config.toml
translate = 0.12
depths = [3, 6, 6]
expansion = 6
loss = "binary_cross_entropy"
init = "kaiming_normal"
residual_init = "none"
beta2 = 0.99
beta1 = 0.95
max_precond_dim = 512
batch_size = 128
Rows from block 9, named by matrix and row number. Each number is 500 + 50 x the weight over the matrix's rms, rounded and kept within 0 to 999. All counts start at 0. Numbers have three digits each.
# convs2: project pointwise conv (model.blocks.9.convs.2.weight, 160x480x1x1), inputs 120-239
convs2.28:503540479507500463470487539577528602478502481574557568479507493427556552558480525481512524546412458547515547491640553493609450478612501497470555575523522475545493426540436539537466585483569490551593448468532586512489451548540526474478510444577498482529587596536481504470517492583506468595469526530550467587522497444491546579498524600643463493481503509367566594
convs2.29:427466513573496527474604477537551480555538427492382509491488606502489452490590546518491613412449521575558427493421576473546531505415477554379438486451494547538532519444484478510442533588530498562506470476505503535388435500476548571378519474561440443509361410551564514475490499427472445500488538527568405515510383492483533561524503444485409525491485424482424450
convs2.30:564435551550353396428522412520483506582480477508531609395424488495561566449487561513509494530489493571552519578506496422485327528563567428486472532626559414406604576506525564528507547518484488559454447586449592465478554585549565444490405511555545507594504513426450516470467435571469473447468530467543510496571444509427364541465568447462480473445394492491468525
convs2.31:554447545520514521515462572506449502519523568427383363551506564554417471524506475444457445501524536570463479531484486501516445435475559528484523510366496533523467555548452524480557509435513522486519432536554543482563493460387569465580516412508455503455532584579435412420440567473525579526529532555602468511532506401488575516575650487466548497569526429512527544
convs2.32:560467535522458578376582527517430477500476536506417460395471497581493542493577539521541476572527495452460413565538538507511543536529559512512499391455429419427461479498510442482540493472472560571493597444435429556515477542467424553533504501493510477435479442538457440437560547377513536522484506503496477469536436545480439409448460566555508462525475519556544442
convs2.33:479443386612511520554524526435504480499479444529526474560523518516534498560479506468546532519544473564433468509470517395341627570500471582476574526415519536577529429560453454462494557505572506559473512511513397470440518576530444389492407512515532472564578517443470557539527583556538592502516459536523579479442481510495577493468512527466405539395496489487459470
convs2.34:528470460587498519546598442603424440505533517506489488461489418512495495466415482519464456522454507447484487523487493513467402431543528509532425438596496526496554519449501484515504541487494491438501461495453541444501471486492495509558547429491508491543468544530488479416567571488515452489430465481553457530463484535516532510513553476465622472460503528497545596
convs2.35:497516523603452472448530471522527444405456541496434501530395520493509446448480529476488505597590476475494454483559503535378498454522454530528573564666646504485528513547503475542547468605549516574487442530535588412453482436542436488485468610554495542515443501516487509572562450599540617568548448486457502486486564504454501501468481566525543441537482526402533524
convs2.36:541435481547542459519578533549477499523515554417448378482489413429498462415497634559543500459475485579401522537502444548508577467560453546406515540469521577396446641544501552476405469559425534396513480560539481401598443518563472556479603432529462503407601557539557500461426592583520490429414624521534454504557555457401525535486560520427457560586502498474550515
convs2.37:502459490507511515478515486486549439497494390538528486438441479559470550537492583495480448523556576491529558500458428534515475538534426500443476555506528622553475431497554472490500511514521433457553423467444517492555476482499530458506580526481600501479516521525496516572561492541476450514532497519474533478463582447509517523406474494461547464473491564459561586
convs2.38:544507499483444520469507426445503482508489508512460432445457477395478452523458480421503510525530522470504586490454474560462511486434487505590490507527481484471499573404531571493543487493564490503475434437494461541506509324537479517530369580448559511432482500479526478523554475448520541500399438478471514483494495474411515465482483610466600489616508528493479512
convs2.39:453514494530471433556500578437499550515423412447537465521463437480494481434518529485509528473442452566492511495505507522441445567381585458521546559544511518499513502396566529541466518473464478510461542474462539513572496476538498539375460479503550444520524519505471513417528564493469441484611450464424445484532514523526471447491487542550456402451552487504505443
convs2.40:562574537436458495459472515478465587437493508464550681455542413560559465529406486455426557523496487540431468520489486521595427480449521451465545483483422496426500538470576480525511533572491523478480517452485490476606488447512450483475552583508462522463483417471408458453564528418471530421439522486534491525447497467567501527456565563478524469549532579494526450
convs2.41:520516505492411448485596583447487491479495342530495504453536486488471420533379503531536468509425563391480537480430499492515509475428553536463530442535645396489464511598471501541434501523547499380504462542467516498410481472467492511467415505517520480512550566501510587613467524522552501519447410491465489458486448555531530527512491540506537419589476491527542518
convs2.42:468574471418483469465526539499581557470494495396433474470619554423410357466481508504557495472576533593452523488508462426496485487429506475512526423493491384457457461375483475508520523530610512490482500496592447489455457541456442513425499441481442437509522520550563502528545577464518461563534491465415499517456547468537449507557595473582528462346494494434443526
convs2.43:548522524461498500544556533587505398533430519420412495589481463503566469463496631509460448498437550494516518505417403503451483472513497466426529598498552470501534512527491544545567564554434486584486597534501534515437462457506558441509438539468477531465418479538544447442482536435427431537408483500557513574631505485513473473510501436544519528644483590488545508
convs2.44:490526596496405542522592505472543441594485479614530389470471425499535438515496442541479507488425480509541467480467538527596516582482462522598537472542514419540473615465510646451497482460552456472481538483484549458470400442447531533587527454492487503392449492526460524326501610441528449458482457507536627556561491509518542516489425508482488461501546624487620516
convs2.45:443529450462517482484574504540507483547512448493443477540469495499516489533554520533466491499511403476449668510405496482562595449559474452468509481500512521512497516488503504546518486460463527453532468516481535548486544608520453614544592499549559368435459553441426417519531527598501472550437454514517528443515527471573541462530493496482451502424477501528526508
convs2.46:539451439549549497632479573456525460542511423542472425545523535555495580535496511441583497508453539569474547443485502513458504515593481496501582554539445502533459493605552516430479504474508512486505470555509461521504488560595448413445568484526535534498512470473535479538514595501441564560544434550542535500499542486449508387360489519484521487534453505442460506
convs2.47:407520583496547544486424513537414519504467489428489433477418466461552514482562529425438496468532580495532514447528503479458565619484418459532467582506584528523559564448506433534554518543490509464504471499473461432471535488490489578412494488518466516568439501450539489538489475535538486509461501467493512517472474559541458565518492461402427520578487470505548443
convs2.48:490432478628478503491472523512443489509455360526481442509522557570416419480448480487514504531435471473482566400541530533534510539568517527535524470449524388526512430575490502468574499507611506514469431510535519484487514577516481473509460430539507507478589527514461469468466475501494511548502498494489436513399492527453517446461538536463474452503487448551516445
convs2.49:481485496463433598440488480555518424461555511529508523514422564467570417473495557518519484516537455466535530480510407545479555565519517447510506540572450512508504524460479474452522445580472455633546498475414428550602583464540451470560500466557514454518532571567439520515526516488542483534554460527479524580522494499562523481548451540498536523451496453556533532
convs2.50:505578452423574456435453532475501447523542434570456464575539586659522487500535429411504458536391483546520486504510528511551564576485587468496444444535460510523478415477534498495544513426513524545441541450534524555577394583509425459483500516488566467446600460492517501486471449436561523496507542472454467475650478495439427495455530461520562475495499530539522496
convs2.51:508493441367532516505407505548606541494522555446540566449581529402480445524517443500453489614435498467462445566511550468504504468517657394482521503461457506485503549495451429504476521519557491464451519443440438451505554539630545504421543556476456470578510427378500474404426486548584497445558466467446466494558494434496543456503442445456547462544432533357458468
convs2.52:532514467506553592525560479583450467553509482541439485479491462473592478523508419562529551498493459452442622558522533499510570525529630528567477478502508394491531436515615457516516461513564491538488463531400539614485549594578521498576387502501518483482463486514515463468529517422514485531558541510581528532443506493454557479472513538464599508410420520476439481
convs2.53:455494495418505514520481555473477520540499524478508522468505497465499553456559492489567457466574544452459583560563537370543484541467402519553394436431407545495483547483532520566518519485464578398487495557469493609507572469573454547472426520540449459503460395507477575527554505546516500567460516429464555524472553516479574542484504531467528488532463579521495395
convs2.54:552460457546447538465508550447603520507494512619578425476545491418504533507454443496485490496473461459481470423517494508505506563467566518488502537427514413448467444542460410488496540484522518500532518486404466472523468438334534505470475439539523458488491484417453578522489523473478528452587470453401575568416539588475544468451496470472415501436515582436408511
convs2.55:490426513567447532526600501518435465511470536425510355484486416458514527420430576486495470507465534546445421530398485525525479527484432504456434475451474442474531515523501579494527583541482514472524507531519455426552543492451441408451522424437469505486440479540471509447466539467485435564462607467559499538501487498406503449556584419471465601538403581452482528
convs2.56:504442550529445511462381511603525496599504447556488464557501464508509535493419555469379418561465469524490529520552464533432491470578552531509442350534495436523561475455494480525483552501432548475526510500526463433465495557550544544451523492493455578609462507466429430519552462456455452487485498528375604540476468618485480479559549509582509445447492510482481505
convs2.57:455544499463521489585561503528573471503521510517522640459529491527525419539490416488397520568546530457509593449528574539509451487507537482529482468481512480449575422519540501477402488460475474466566513498551560485518493473560412536535543513543455490482527512460426499421404513494529493475518456422539529550406528531512501488551504491455437493540488591504525436
convs2.58:476461496646560492553606380444472515519509580536516570480425400594523552552526452616496565581481427584489496510419516457544436454537427485425499553494566506505490546518496477503470560468485490517480496515412513471502568472570512502482527520488471534521414465536553498416493427516446567395474530429562487446595521526548463578600478446488509607543474430565479464
convs2.59:522488523518572439519397512549486484541481462440529600514486569531540527515578477535476506483550484551520539505520554467423467560518534454459432591483525556503525442491583489490563518522495483482520431498487513587535567506572505507545500486547512579504498461512522516448442523475478566452551450468564511521485536545602476477542419494528413395473504464462508537
convs2.60:490564561410548555382534485432508519542534472567517431460486532681450554396495596534479482493565446517571463451527499587421505447605462538438593577410552556482562444578522506431539580556501479493580496530466521552435295532481469629463474461495578515366372481510563447515480443519450478521352523491471356481504529631433455440435516438520357511575494512601580505
convs2.61:484488474439471499509458553509493502517533475484580434426425540452577483490535563503472445488476413537496406425485476417437474464486529421666456448559407541474523513448468527500513487474511473504529569538496462507483532391485482479596493562510528513539662538422419565452391506516444483484463454518413589518368589505555456453500590488464545484407502593475514440
convs2.62:544489462491467573552528639502429469513520461489555448445541509481570409465509509461404462564463485360529392455472552536467554535585531511484581469476536543542493455502479453432639479485583507504517465600443510530560450410437361569457521526481384545503498529481467589511537536492515415457519456529428423475594434470529492496377390457498462575509509436555536537
convs2.63:419465530542562475449524496599495541533516565429570429489520606512440489382545406484499570392532555487551502520559496569478517551489391542373484434467534481514477456428489481481506493522444467503468520402560593442574428522383517504525536491508435470414396496589466577561468346477467511551571457459594498573488465535478455526503517515515474563477484544483574469
convs2.64:454515454571491506443536496516429515583533529491527484445519536508490551476455476499483485489500488516552485565543570468496467498575518480539460432542502462461511489462569498454542541579516430464433498565533521409470482592551446574447461514461484533468438472510551429444466485566500505481496519528523533494460459473507544504503464411488563489476524498474474415
convs2.65:460601557512432506408435526406422478487516423533500405475504488414508430543454548443555436494557472439570561565517525468467512408495539518399454478476530625460510544458557547580454559405369544415566493590494457465558557392557489503481526470547474484589614538455412456548552597544522423465322453538512493549497516504557522551538483559479548524504429479468454480
convs2.66:587528561470547482471458583577492509490455520581515543486459434480497546511503460491566567569486515514560520488519578477478428443506535522462547516560537486517508481496467513485509498555462472637530526480497449536457479470503459479454435553476559478515511537442517555476562488444486377452464512501567436448502421368439507514373492485482519508527531515539526445
convs2.67:522505515555533457464543519532463543478523556477513396439516584499591457485570428551457542435451446497555532568589490464516570566446456542539546451529466410477531458566538466442591511445576525342522496524457532570678527582457473550591531470522514525345477474543524515482547424436481549475445533503432383444571497567542466600397452496499549486545567593576540541
convs2.68:574524459427459559495533552469386457495518380515489589519532458435511507483466521545464440567462428524555555515457552556509497532509527562598427552509472520546502441425502460535441507513564457434563451477551541523513532554484460480455436546512456514482486457487540430571511567514465449537541497528537602538394484495472549444494510454443458522478535463547446528
convs2.69:485554480447558428476609440482447538531549575467505488447481492595572570518489527558495564470528425564545462493510551505460434519571539446580506569459416639518452435506488483433527534456440537480424539463415479443464507517404531432497561499484500578546550562556560491412516422506501529519476483493497483488494485431473463491456451560354478626531510560563508462
convs2.70:504557543449648466482512492458485501398505624453524469446503505372492432445459480484459539521515570514601511487517445497455520517520515453527473538397475529427502535450585424561537441574499523391539454511475484510516445468522465403524468527463531528465401508445609501541548574466570463567481478462465434498551388505477506485429420475487526475480555459480469513
convs2.71:455511544515416544506581473578532514511462441484591494540506523532490616460514369502447509534487538480560468535481516528455453415576429457510576472549486464429544453485477496469460492495537441499505450530538545513470492606452470455527408455456504530542487539486503541501484544568497542445557402457458475557446464483452496507516510446463532487466482513521489485
convs2.72:519542499512468501530451481517373510591502530552568488522480453545566510523538407499403492562473442430472440455540536527452466429464497476444437518417481457520486576453513540563551518426434529498505522479554421479609568484472500502543504688523526455518511549518454525595575473505523573552618455467617543487389442529506571465530492517546502516500455541575458554
convs2.73:511547570446502575494454482506486494483479494521421452547524529465518478567549466412420489427538585525501576576501447579513473393559594502534499549554471492475510510489500466553533539491553540507496501478496441506469452426434546498622514414460478528508548358566506510552494496544537576420551468534502520447507465590513533469514622505529532484584510474452475442
convs2.74:431511465439432476455378549515414494489540415622582469527529560601503525516483508437597526496492515460442518552446614537526529483480504470421426463428484523493532504470420493424410453473504532558405439535473496498607509493543527573454533534460491532574419459534506469501505456584515472559461488553475486518523534470453561496559539613532530531601517429458506506
convs2.75:482507511506531478522382440572438539486531619516461434558396550524465449532473444507506470438548583480489474531444555551468500340477502540585518476541512419499559527512400404503463484498509496526539504496467549488515522507479575461574525532497452504485539439472485451538492530506485488473586577594533445531507553566432519431503581468427471530577517407520494475
convs2.76:583443503495462421520476569558600478549515564430551569599473490506567523543504547485449507464502404542528559533425581456436503478556510515458481368503514545446538485577499568487451545466376565482496606498533521469465464472567550420506469566523535474557502543509474486531472469464479507508526564564519481496568589455411514509457550491432533539503492480518503446
convs2.77:456444560551555486482501409533607567588529517450469439484463477423456525408468438500445495541525441500491413478564430502494510531455413474447496476505561534546472461501551473548540523429557492453484438525496463511512449532333498566494453483516523398432425442557473509563492489469556584386582429524486417484505465581554460564510459491419431472312579421497503533
convs2.78:532544506497537514537616529404511438540416487457582579515569445421482542513497561486501506493492502411531571558495519496508406536572551497494507477570460483488447533545597514594559619517520426508397504469586550499422502486592391487495445409473562527526359465451532548456508526588479482508452454558553582489473556508428586498518338492464533509589466469450515446
convs2.79:490422506454575532490562493486543457492506472503562533471422527558454537478492499506542451444441504522531414443536588579472444605458567462476412480533476472531519470465429555533539465463460516453433501457469444483491436549494449521577524526415372512459511526510495510401463582490544448505461473499530540551471434465447551521594473500589406474529474422600499470
convs2.80:560517631590518515505476615423434551449480439470484490473480576465527450511452515511528483556517506477465465502471464508521484493418490539474452514485537579504427482468470470536486549487534535459455541515515465473538516451567516467497533488486486502474538555471511553512471442547433422587472523547538445455564584451522452501504471525555539507541479564461440536
convs2.81:455519602501509474539546537527465484557496536505562543490482456494435591470583506446631501488512547468497586580538479549456397460493539521531502542586501533538506500466486506473468468414470476488506520477509514502496479560514554560513518512478467540479473504515534602503547453545473537472535490431598428467551490519526475497412506536510518492569446500485546480
convs2.82:511605476565501480599510490498484577450579565473541450510527510479505549476580440402528464426548547481557545524491503500491465442398422627442499490518550416586507440517503445464578512441506556463415560542519560504436485462419515459598486529528527562488450523581572650530468434475482528517428492508506515487450491452515460567553512501464525455502464464427456547
convs2.83:483551401552491512549415420419539544600509410526511497488538403459412543429510583471451444556470617486513596491468542479370436398520477543514521497497459472412560477481537569544506478552530437592478482603432577496446522630500581384459397447494425495493496500408567471451420553517513435483496500581485522513470454462450534460488560492499442477495481497506513512
convs2.84:495494409614435503582425465482457433463452565558486537485475622458585448484512577483482485537574524501496508548463445536472460461485481559463485482557463522495535510595491456538499552502506458436522433538542503476511553489455587573602561519525449509550501571538478586499510476471495572534515525548445580448467461547588595483538526486559391524514526476502493573
convs2.85:556459482561622457439441514533515508490486485470528546580449450541475573480548514568554485472547549568472500520463533499492489530578524538557480525457512450496569421461605460469489520420434535580505440484463501569365507559482474502470515503447533483466472456548522492442464601534489520472615477443484483559483507543451455471415484495537456479494562504551514496
convs2.86:551537514437578537463439518523544553365465478403446554523526486552477394573518526557521488452561534418500448482418614452541437573401549482537493448473579470502463564573487481499506515524470468535512581447594510493471546391644496387437476468503446513534526489537475445501543490390489532552530513526571516548462427417550497487504531540474473497411497481475447485
convs2.87:549431493447470494442401365572418480431480504487505535528501582461572576505443522446567458484532559493476451443520482502587523438521553526535463538500438480619523529392569488487523521561450525522529519569540505583502513561499464535436457453498508521584488522454519402520471528513461655455527526416420509479483457466497479525547551576480545468418491525519554440
convs2.88:489455558562509437503492458460488522453435477436471609499438513507499501495547484451511436424526523560521576466522447460469519544469452497495557510517479457474499506474524509444491534558471525450498419521530474496495591574520575408531457437553503535524441430490500520470416484505483537502428554521499460533408517572494452534463505484500484476515529476518523539
convs2.89:539458409473630482387444531470543566549514455436544390487547616614558483562486529489482553529497510545520453536524490515528510640429497419450467454456550462507476484505497548501518503393504487475506487455500502478481505433485482484442590523487469475504552431464397503503534551454508501528464485508554504483463565574468606555513491438467439465502502556572475571
convs2.90:491500384562537525477508534409451456483569614614512471578498538503514458542443355529441511493464405508441428509468514561515397550507602482530451465564518480512492414536481487463535475454450464558573533459460426496507438476553523507538522479494460485473530508479526593528519516474510581501552522508487510483712487486561490504476411481525492447405444507547527532
convs2.91:551522551514479464493458564541539536433443492474569521565442536532539537539557523493509488501464486448474555518491468497538526405583570512460519529617556564604538544490503545552506519528560511450596439524480441494382492576541513533494492516502610544476548565563459545523519430426468535484590492469435523598535517522520480461450455489471475471484564471518517555
convs2.92:528559521599512507552480478446461485521530624508457543502412433500551457451452511551536473513590518579487514577600568627507490527537498478595488555543558500414500612492575534467479483455422439567428489448511573493484619564559488496484564553535489496463414470537501500482557519543535484457573568473569530518581469530566506508526480472536494514594508480445486473
convs2.93:473504467450556467530490521522575439480471468445529618493468453378458482540563521552577559543473578510501419415586494516519450510527606407501365590458517431505469473547451538532541471536554459479490536407515522498399521473530556432351516521501542546434611483568466452560461495538495462567556483476492468491393490486545606489521539489502537491435483504586505445
convs2.94:524544449463534478529472464494503512573492428592485501507506610471498561440498507481397552442537531532487501460496512502517445500531408415489542521431421471449429545393531464569519515568547480636549495505507512510587553527523591529436456586554500501487593514520443540634532481578464491525567501585438540567422461488528500553484593583483463486450573473584522451
convs2.95:520499515535392466400521451456557532456486589417468533480543522574410578527516574482458454479498513482426516462605497511516497459466444518609486443566500465532423502520518478546495531520571432382538473429491399467362476633435533458540546383546534516493504518442519450508473586522512538493606461511511403559345566495479443484425467511590467542543535572408453522
convs2.96:544484480499367517524519512488501457472528525597526556462555485409510436516381494541533449495482437533454559532457468549500500452509544494517470571587524467376457562325475459610380487480508447455541514464495490454505612483535478523483427606409578473502427498512492484505525475478462492520499523457474588434491515409542538446497496513586507437544461538500520513
convs2.97:500459506381502535565440563487501437528464392477459448374668587426503437481494528533534497438327580498427561527411527497494603533475450501514474496476503436483468494499470538510501502508632459507476426512516516549594422494476504466467476492530435460407586522493516528404533542532530489619442442478450482516427437590525584478403392555467505542558485444439508500
convs2.98:534520617459481385420432488449464497522543414479558497558426481484431396464617469503468526531476465542407443508386527476529520591417492464539488524449399508554442483442486424522467451527502504574505449412505539520550452355449608507506500570488590487474520538446555501513492532475420536505526558549498390574544479421482487492452514523524530510408478523578525573
convs2.99:474544480469516434592538420477546521496480619534545508539486556501509513550544520510485448517598472443541535522569540504521414544557519453527487566458518543568532582457548469482595565396544508392504515438490532566519563586478394556582527464465528519501429487558500538435540582449583536449605431549525494505551555469516496577489421510538626448444586467476503461
convs2.100:497543489447493598518460476520427485599458557431448462436643512484540492488459511485523521413503415472482534419489479517535525426432505480551502539435453427524492526509523461527483459534485505490500525552504539478528499499437482580461474550494475614562559518458538409504491559531481510565424369500530491503460576538473528435601563532480559510523496483552474470
convs2.101:512587502503449516516572530562552600442495461423528578498471452440457486443379553570547519463442637512522571567526467455520416447571504471549601559370538392536503362448538524457453543440526524491507476532534458493529431451426434487609482525468515494478564655443526510480528530454530483493398462523596474514620495462551499507539507523459433427482503556477492450
convs2.102:482444509503596402514520449424486436543524539486466506470501501511510498499504555536475497505402494521511537460450467471559555472569436528478467585448487523470557599516494554491535532447399463521494565481569489547518406506572588549502450496462476511471481477473457495557486510494511559587466535470525499421458540500492514526461455466484489464533554523554529454
convs2.103:470333582515402605606540491526506589516570359508536547496486567558554453409422503452530468517514468533535581513502479546496489526436514483534500492565491433501576585551435489510461457511593489394456501514489419466523526573586561471555525495610449460460428461542469633547547468496396552501526513500462525533425538500548574478466483506495518539479500518483481459
convs2.104:550601490514538516583514579525472556552456508543466564504528535507537490432570505564480469556564498568479428540492568500559486420434477458502500451538481483465537522502427461591564551526503456625527610387456563498427403577397454513492483507494450463449432597459520520543420433575557487434503543574461512491568559382437516547487537512427517546430488502478508435
convs2.105:529482494458479572486461515471498497465452376446479696476519466524506439580613483449495560410415488484473643439466484525406436492525507454490527481566525547555496565498564576474484486484554505350525527435513537514490478516504512644532482506584450532466496481595454558551495552542456388504502421568454634435498478573537539456533485469518570529539492585507584564
convs2.106:541472571548452439503523465498487480497550495544430660540530558482440495546520390549550503576529475588523572476529581497514522418526481444501551578447519475470483598449490480551409515388497532501561521536513579542426657514456528590520506523525455501628502573439362473477452385500413492493399496562394535487352594506397422535555603512476481492576497497472416448
convs2.107:442462528535531511570453458449469432483529551616461454510587506517481474528518442475495526483520495445483425530498497540485574453436428499456464519405516415533515585532534532532506489458544485395512439479447494429472560540440479552574517428528538529439414553498522421413454486558498483533480634569475496566495600556428573559608605449524410556556578528442499538
convs2.108:495563501462614498573551545524534524400507488454512524533554518500512457630566470454510529517471561539508503482456475497565567527528477475454429575417494491488462578561595403562521467521521460470479460475437411489498536450502645457548424473518533517429470550484473594569516524464402499485553489483561530508431495519515528480509626529557476509471479535485441546
convs2.109:492560456498520501503554596498461458456509523486520439460415441483488441441422516515561497462517448493527542470537497508528542470437522534535507547533553445416453566513464517484537519476437512546466503485465554508548487436524475482473476497536550547444574521518450498454440489493529487508514475521557510514560492569475432455497570445591555460508465441574471417
convs2.110:518558434538524550485493540447440490555538527580520479482480454660464456432532588547526492578471496564442499570437470524403540545596558547577532600507529444476576528536491470615450488548530526599485462484463495496500470522540525430547477565474531430478470433524563448541515610502449488550546523510517442465421522533454479498575627527540497481473485457523479505
convs2.111:513504420455580549506477502531387466522479548606484437510490502480513505447604423489455541483460449436457481613522525549498498570554451501551503507447509473555525591561585562510471479485468522509556535486552501478448567403472414509532540478502508487466557476550416442471586540454483437579423519493388463507434513582494439616561418458487522472538490475549547421
convs2.112:577532610589464493518506548527511523381489473505521529548388494520439468534599508442492452485568511415527603464573563419495528448480491545533480585541547551537588457520513554453484437528455571427469470457466430420449548488502463522529547447484535465524485560518437558524467602500505557475554468594512524446462466496496476479501475429582453428493525498443489552
convs2.113:495417487535457506454569500495485485574533507477552440474553482457519508464518525462541532478536446500495518569489558505519521482453401489429485509534497447468543391549574455472576473518554519466544571525492478485548507416395501542495499575477500480489512463452634477608471541512436542501506461537416530454362543474564508417450448535494491527514515472485542510
convs2.114:511546559534581514462498463439554452446490587516577473516495486465571414479442468543415376514488488413571450452482562555510460495567554571525583544525562456498519558452452436529459466514421431575511438533525479437372612334410434451449461512526508504480435544524492504528506473554541563436591440440511636513464521463466463553524432508473479472549551460401431572
convs2.115:436548472419507515500563500604433481594469457496446398505468534540499587599427501450493494501452557380574481504471543464533505510446538509493517499527485403511529523525539564399578499424482447581500504524495505501485497587433545606488555421567537500618485443464440456462439460504561532510376505418426435528595431555448540529454469486500513562524523484504474519
convs2.116:517477481528513477494609494591450473537510387558488461475559444523507459497503445631506475598565450505463482395477483458582538606456383543556521566442503571441464575474516503523505544510472496448495549449522521444565600488413531463440550490489407533559551538457485488471500422527598467434459502479577536500463554484455402538587551499527459584489460526563438441
convs2.117:482507476565550498513472530551488526431501523555514558477546489442414481501460514416547526427459535514481471446503532437454439493475608477487435508536565476479451537563584530492468471503428503479510487460510486514507562556492469403576454578511409501458491490520534516478575536503437446439468447449545534447586477431457531492466481517489498515539499483429461494
convs2.118:519504429465543468496531475460444473537487486435568452520397488358523490420585438511436494512447457547529452514546475536589431558593680486582439499517466513516510416409557499507441535474395477538506517431602470487527441508489588529616464478526405499577563462512523606373435465479455566550491556496532492583443549491567518476435579470433559496497520489460504486
convs2.119:501469521462548539456493506484452524540418533539382544454525483433471500524619510550533514465539472490523541571563472509600474435447477509455435467544488490466418609495502536554441464482450480531544483520426565553529565451466502553535565500447456491460506495497449485606508479477479448546492501514501504470518460432531510447432578537459428508449493541512525536
convs2.120:514475465598517487499499538540451473509580504476499366412536543475557542511472500471488500484523577456526530454509481456460538566493469513471477503466580568449520402466554469477481571584501518469549480458506517594543553511440484533471547502452568448500505432521512462557416504413493499573483501465515533532467423579566533501470420513519528526595511474522405502
convs2.121:514511392519549596494498483494556558383527502535521482478517484500500466548460471531526548454552494597465467561499500511539545590413560526509477543450499506457533414558504429406452515542496482494454539417448501484541495420539424466414489499500505546507498523510498528528440488499462397550588470516524395486645500502554537519515512479532397565531467501489528483
convs2.122:421536553395499570496366595458504503512493576471517572423516450557538535541516497389560552425523546519535608541515421450531556527546470463614503549578567577536492467496494491465474466529473484479486501470470469520491462352456487582407493493454481554501531474458610573566530372560495521458540509538394527427502458512536408408499461562492461511506504547418504526
convs2.123:505481563518480553445507472564470518510523522601555600476468505552525538455448404447566486525461525558526535500443486485509391531596559514480426453540478417523500440473459542480502522578536468495494540451557432440550531525508538441511543527455474547449495528484452542466533541552509445525548575422486595470480453447494389418498451515506616498383438425430467534
convs2.124:508480521487491438498545393454557490566525505440472570472408353434555501445454489518507463490545478516436521486541507446491452488551474460410480530560495563453510550452531482491460491497498499457450484580431511485534580502579439522459558529442385459446530525467479473334531453462561470483481562630624572511529510464494554456582556448500570517528473537531449475
convs2.125:524467503506553467472456486448496479505491443556545505504564475609551630500477542561528457501518457549457523483415461470569572549515561461502488523499603569407489488532550508528486538487587472441497569591539387540569520487574455537474466375503473498522490498419486483547417485543514526526463466432434477416399538408538488504469537509466514507473425582462504467
convs2.126:517530438506596500538588486522487419485551469554486520509439568430502472502483543522573501476519553444517452510505527475454510578404506571514485500440482462544473474519515490513562482551593445589504471465473492524485477446431605528537448478497521503408484529515512519546474529469586443513521474463517493431568469415525409586500442487527475455529476467541416520
convs2.127:540554513490459518525563563493509461487534533509500407587475491549434522466517519471428513514454516499514402470433466573404632404585530559491558484537553651552496506484516556510510528501479561487462515408460514504562448535429504408591431469541443521405693465560476542524485582505528525448503466514509500440551466446491519527437527544562574502592516481461556504
convs2.128:471538467492577481582547490444567617479483515570515554471480512435558613527538566538533485517556445509494367491535544440491482550545475455496490536525510505496561511545570560478583542522445550525433501476567489481398442441504476374487515494567495561516529444634532536381439491393500519486536559474503610521527502487379454466484553469484551498386489570445465460
convs2.129:437558513511492533422512529440496488530486501580494525478508453471514521554552564480476527517533471493508458438474543474446507525477484522530459519453477522474443404541431524481478503564533486522526533541546537528540481504547451453577493494503497548525487534498430560453495513479504448545446430514576602489539476517512410495514467501552520494500464483476448473
convs2.130:461497462462478535542490483439485532561496451562431478531553477594429540561527454441497437530584533459478560533482537457506532514446491473492560468529509481488469476460541463476515529496475556443541483531505485475566450499478420493503489552472486511485432453460524416522584512495490525549460471451433507472491479501455584483521469472439497541450538512505506404
convs2.131:509493478377496436492571551470434442557500449392517525492533441528425510536477523582534511568461522541552471453461584551690438473470541525498607537591508488536446480511454515557508452448483460546519597442518592446502473410402450505556577533476470471505584598397485449409504474493518622463466546489559514464481500527529408431544439508460484532501454543497545516
convs2.132:497530376571573481485433406471474525551515574536518395556478600377454488483465511483460555531514445493516362500430588529530507615500437509534559523635505471559447457498500494418478451438680499524494510489516493491489497444627493468490479427571474488493495451528407589568496511490556558478561467496402531522555496509444432488384453482578437511438541526558478483
convs2.133:450458544532413585428470511476499533542453445456478505427461433492517474489568493518494502570449550521502562485514565529507592532469513507515568527577440514509557580470473543550525501565487517525551581412463433453475490520443518537460485536505478451518492444466517499567502453510437538439514523462397441535565432471433504508467505410461410449475472591506470505
convs2.134:497455465517527510482495481465485483537529470527491465549511475518494469485543497546455495553513494546504423511503489516424587492419494496494516568352529459469560526520448445523477513467527520466562591547467522491461471502447513516471541526478553515521512504398606452495572514440493496519552478465535386510408522480437497478603534501559411465549443516484504490
convs2.135:507558403490505576567504413483530469434504453493494491503590520574434533586450615481553487377524593579470535498494450427497487568486392487498453524484465570541475396493447434512600456583489484512494499575531489471552460466530513436495462459487444501469479500518508451463548512604550513461434482497423509520530443479557442454477509565391411547556511438506603466
convs2.136:518424494413443517524530484539496485520544537587516447564524472551490544513502397482518534493533544525467519515451477534465545457618480475457473541540477443547497493502560489478463450474456540526459518548549520530554541573535487608578481438462546547508523526448492564527503507453496520493474537533484426447486446386499492454387459554468465484505474444588502578
convs2.137:498614534543474497466506508473629460571536586581568536499449416437489506567437527439461575438509452539591488502517486517439432477382523477529524521486463511428495647530470513475518527460412509396485449468494530548412587450454489545523434472517460502539461496464473513538628550543473570530515559477502413498455517501531576517467527523566497482671432475508494465
convs2.138:449477501420555543514501486527488454565497477483508512476586478520528505507541546462531520455473549450429538445505558533616505556501435433471502437517456507547508518513516571618502534571611480472557550611533549542591552588497511435425522522529458479539483492416491461493530454511558530476457497506452605550499492490424483510526592585432565514495480522483497496
convs2.139:546463450536554429520562518512589522514442465485527393511551486513514543517487456546496501492570511530500469553544456468597539465448481522485501612454473503448508521555529506492548461452519516484447497518595478522519426492524481480475447490626670546439491427487527459459562492508472471514417603559641539544496534527480492570535506467422506459503586506536523469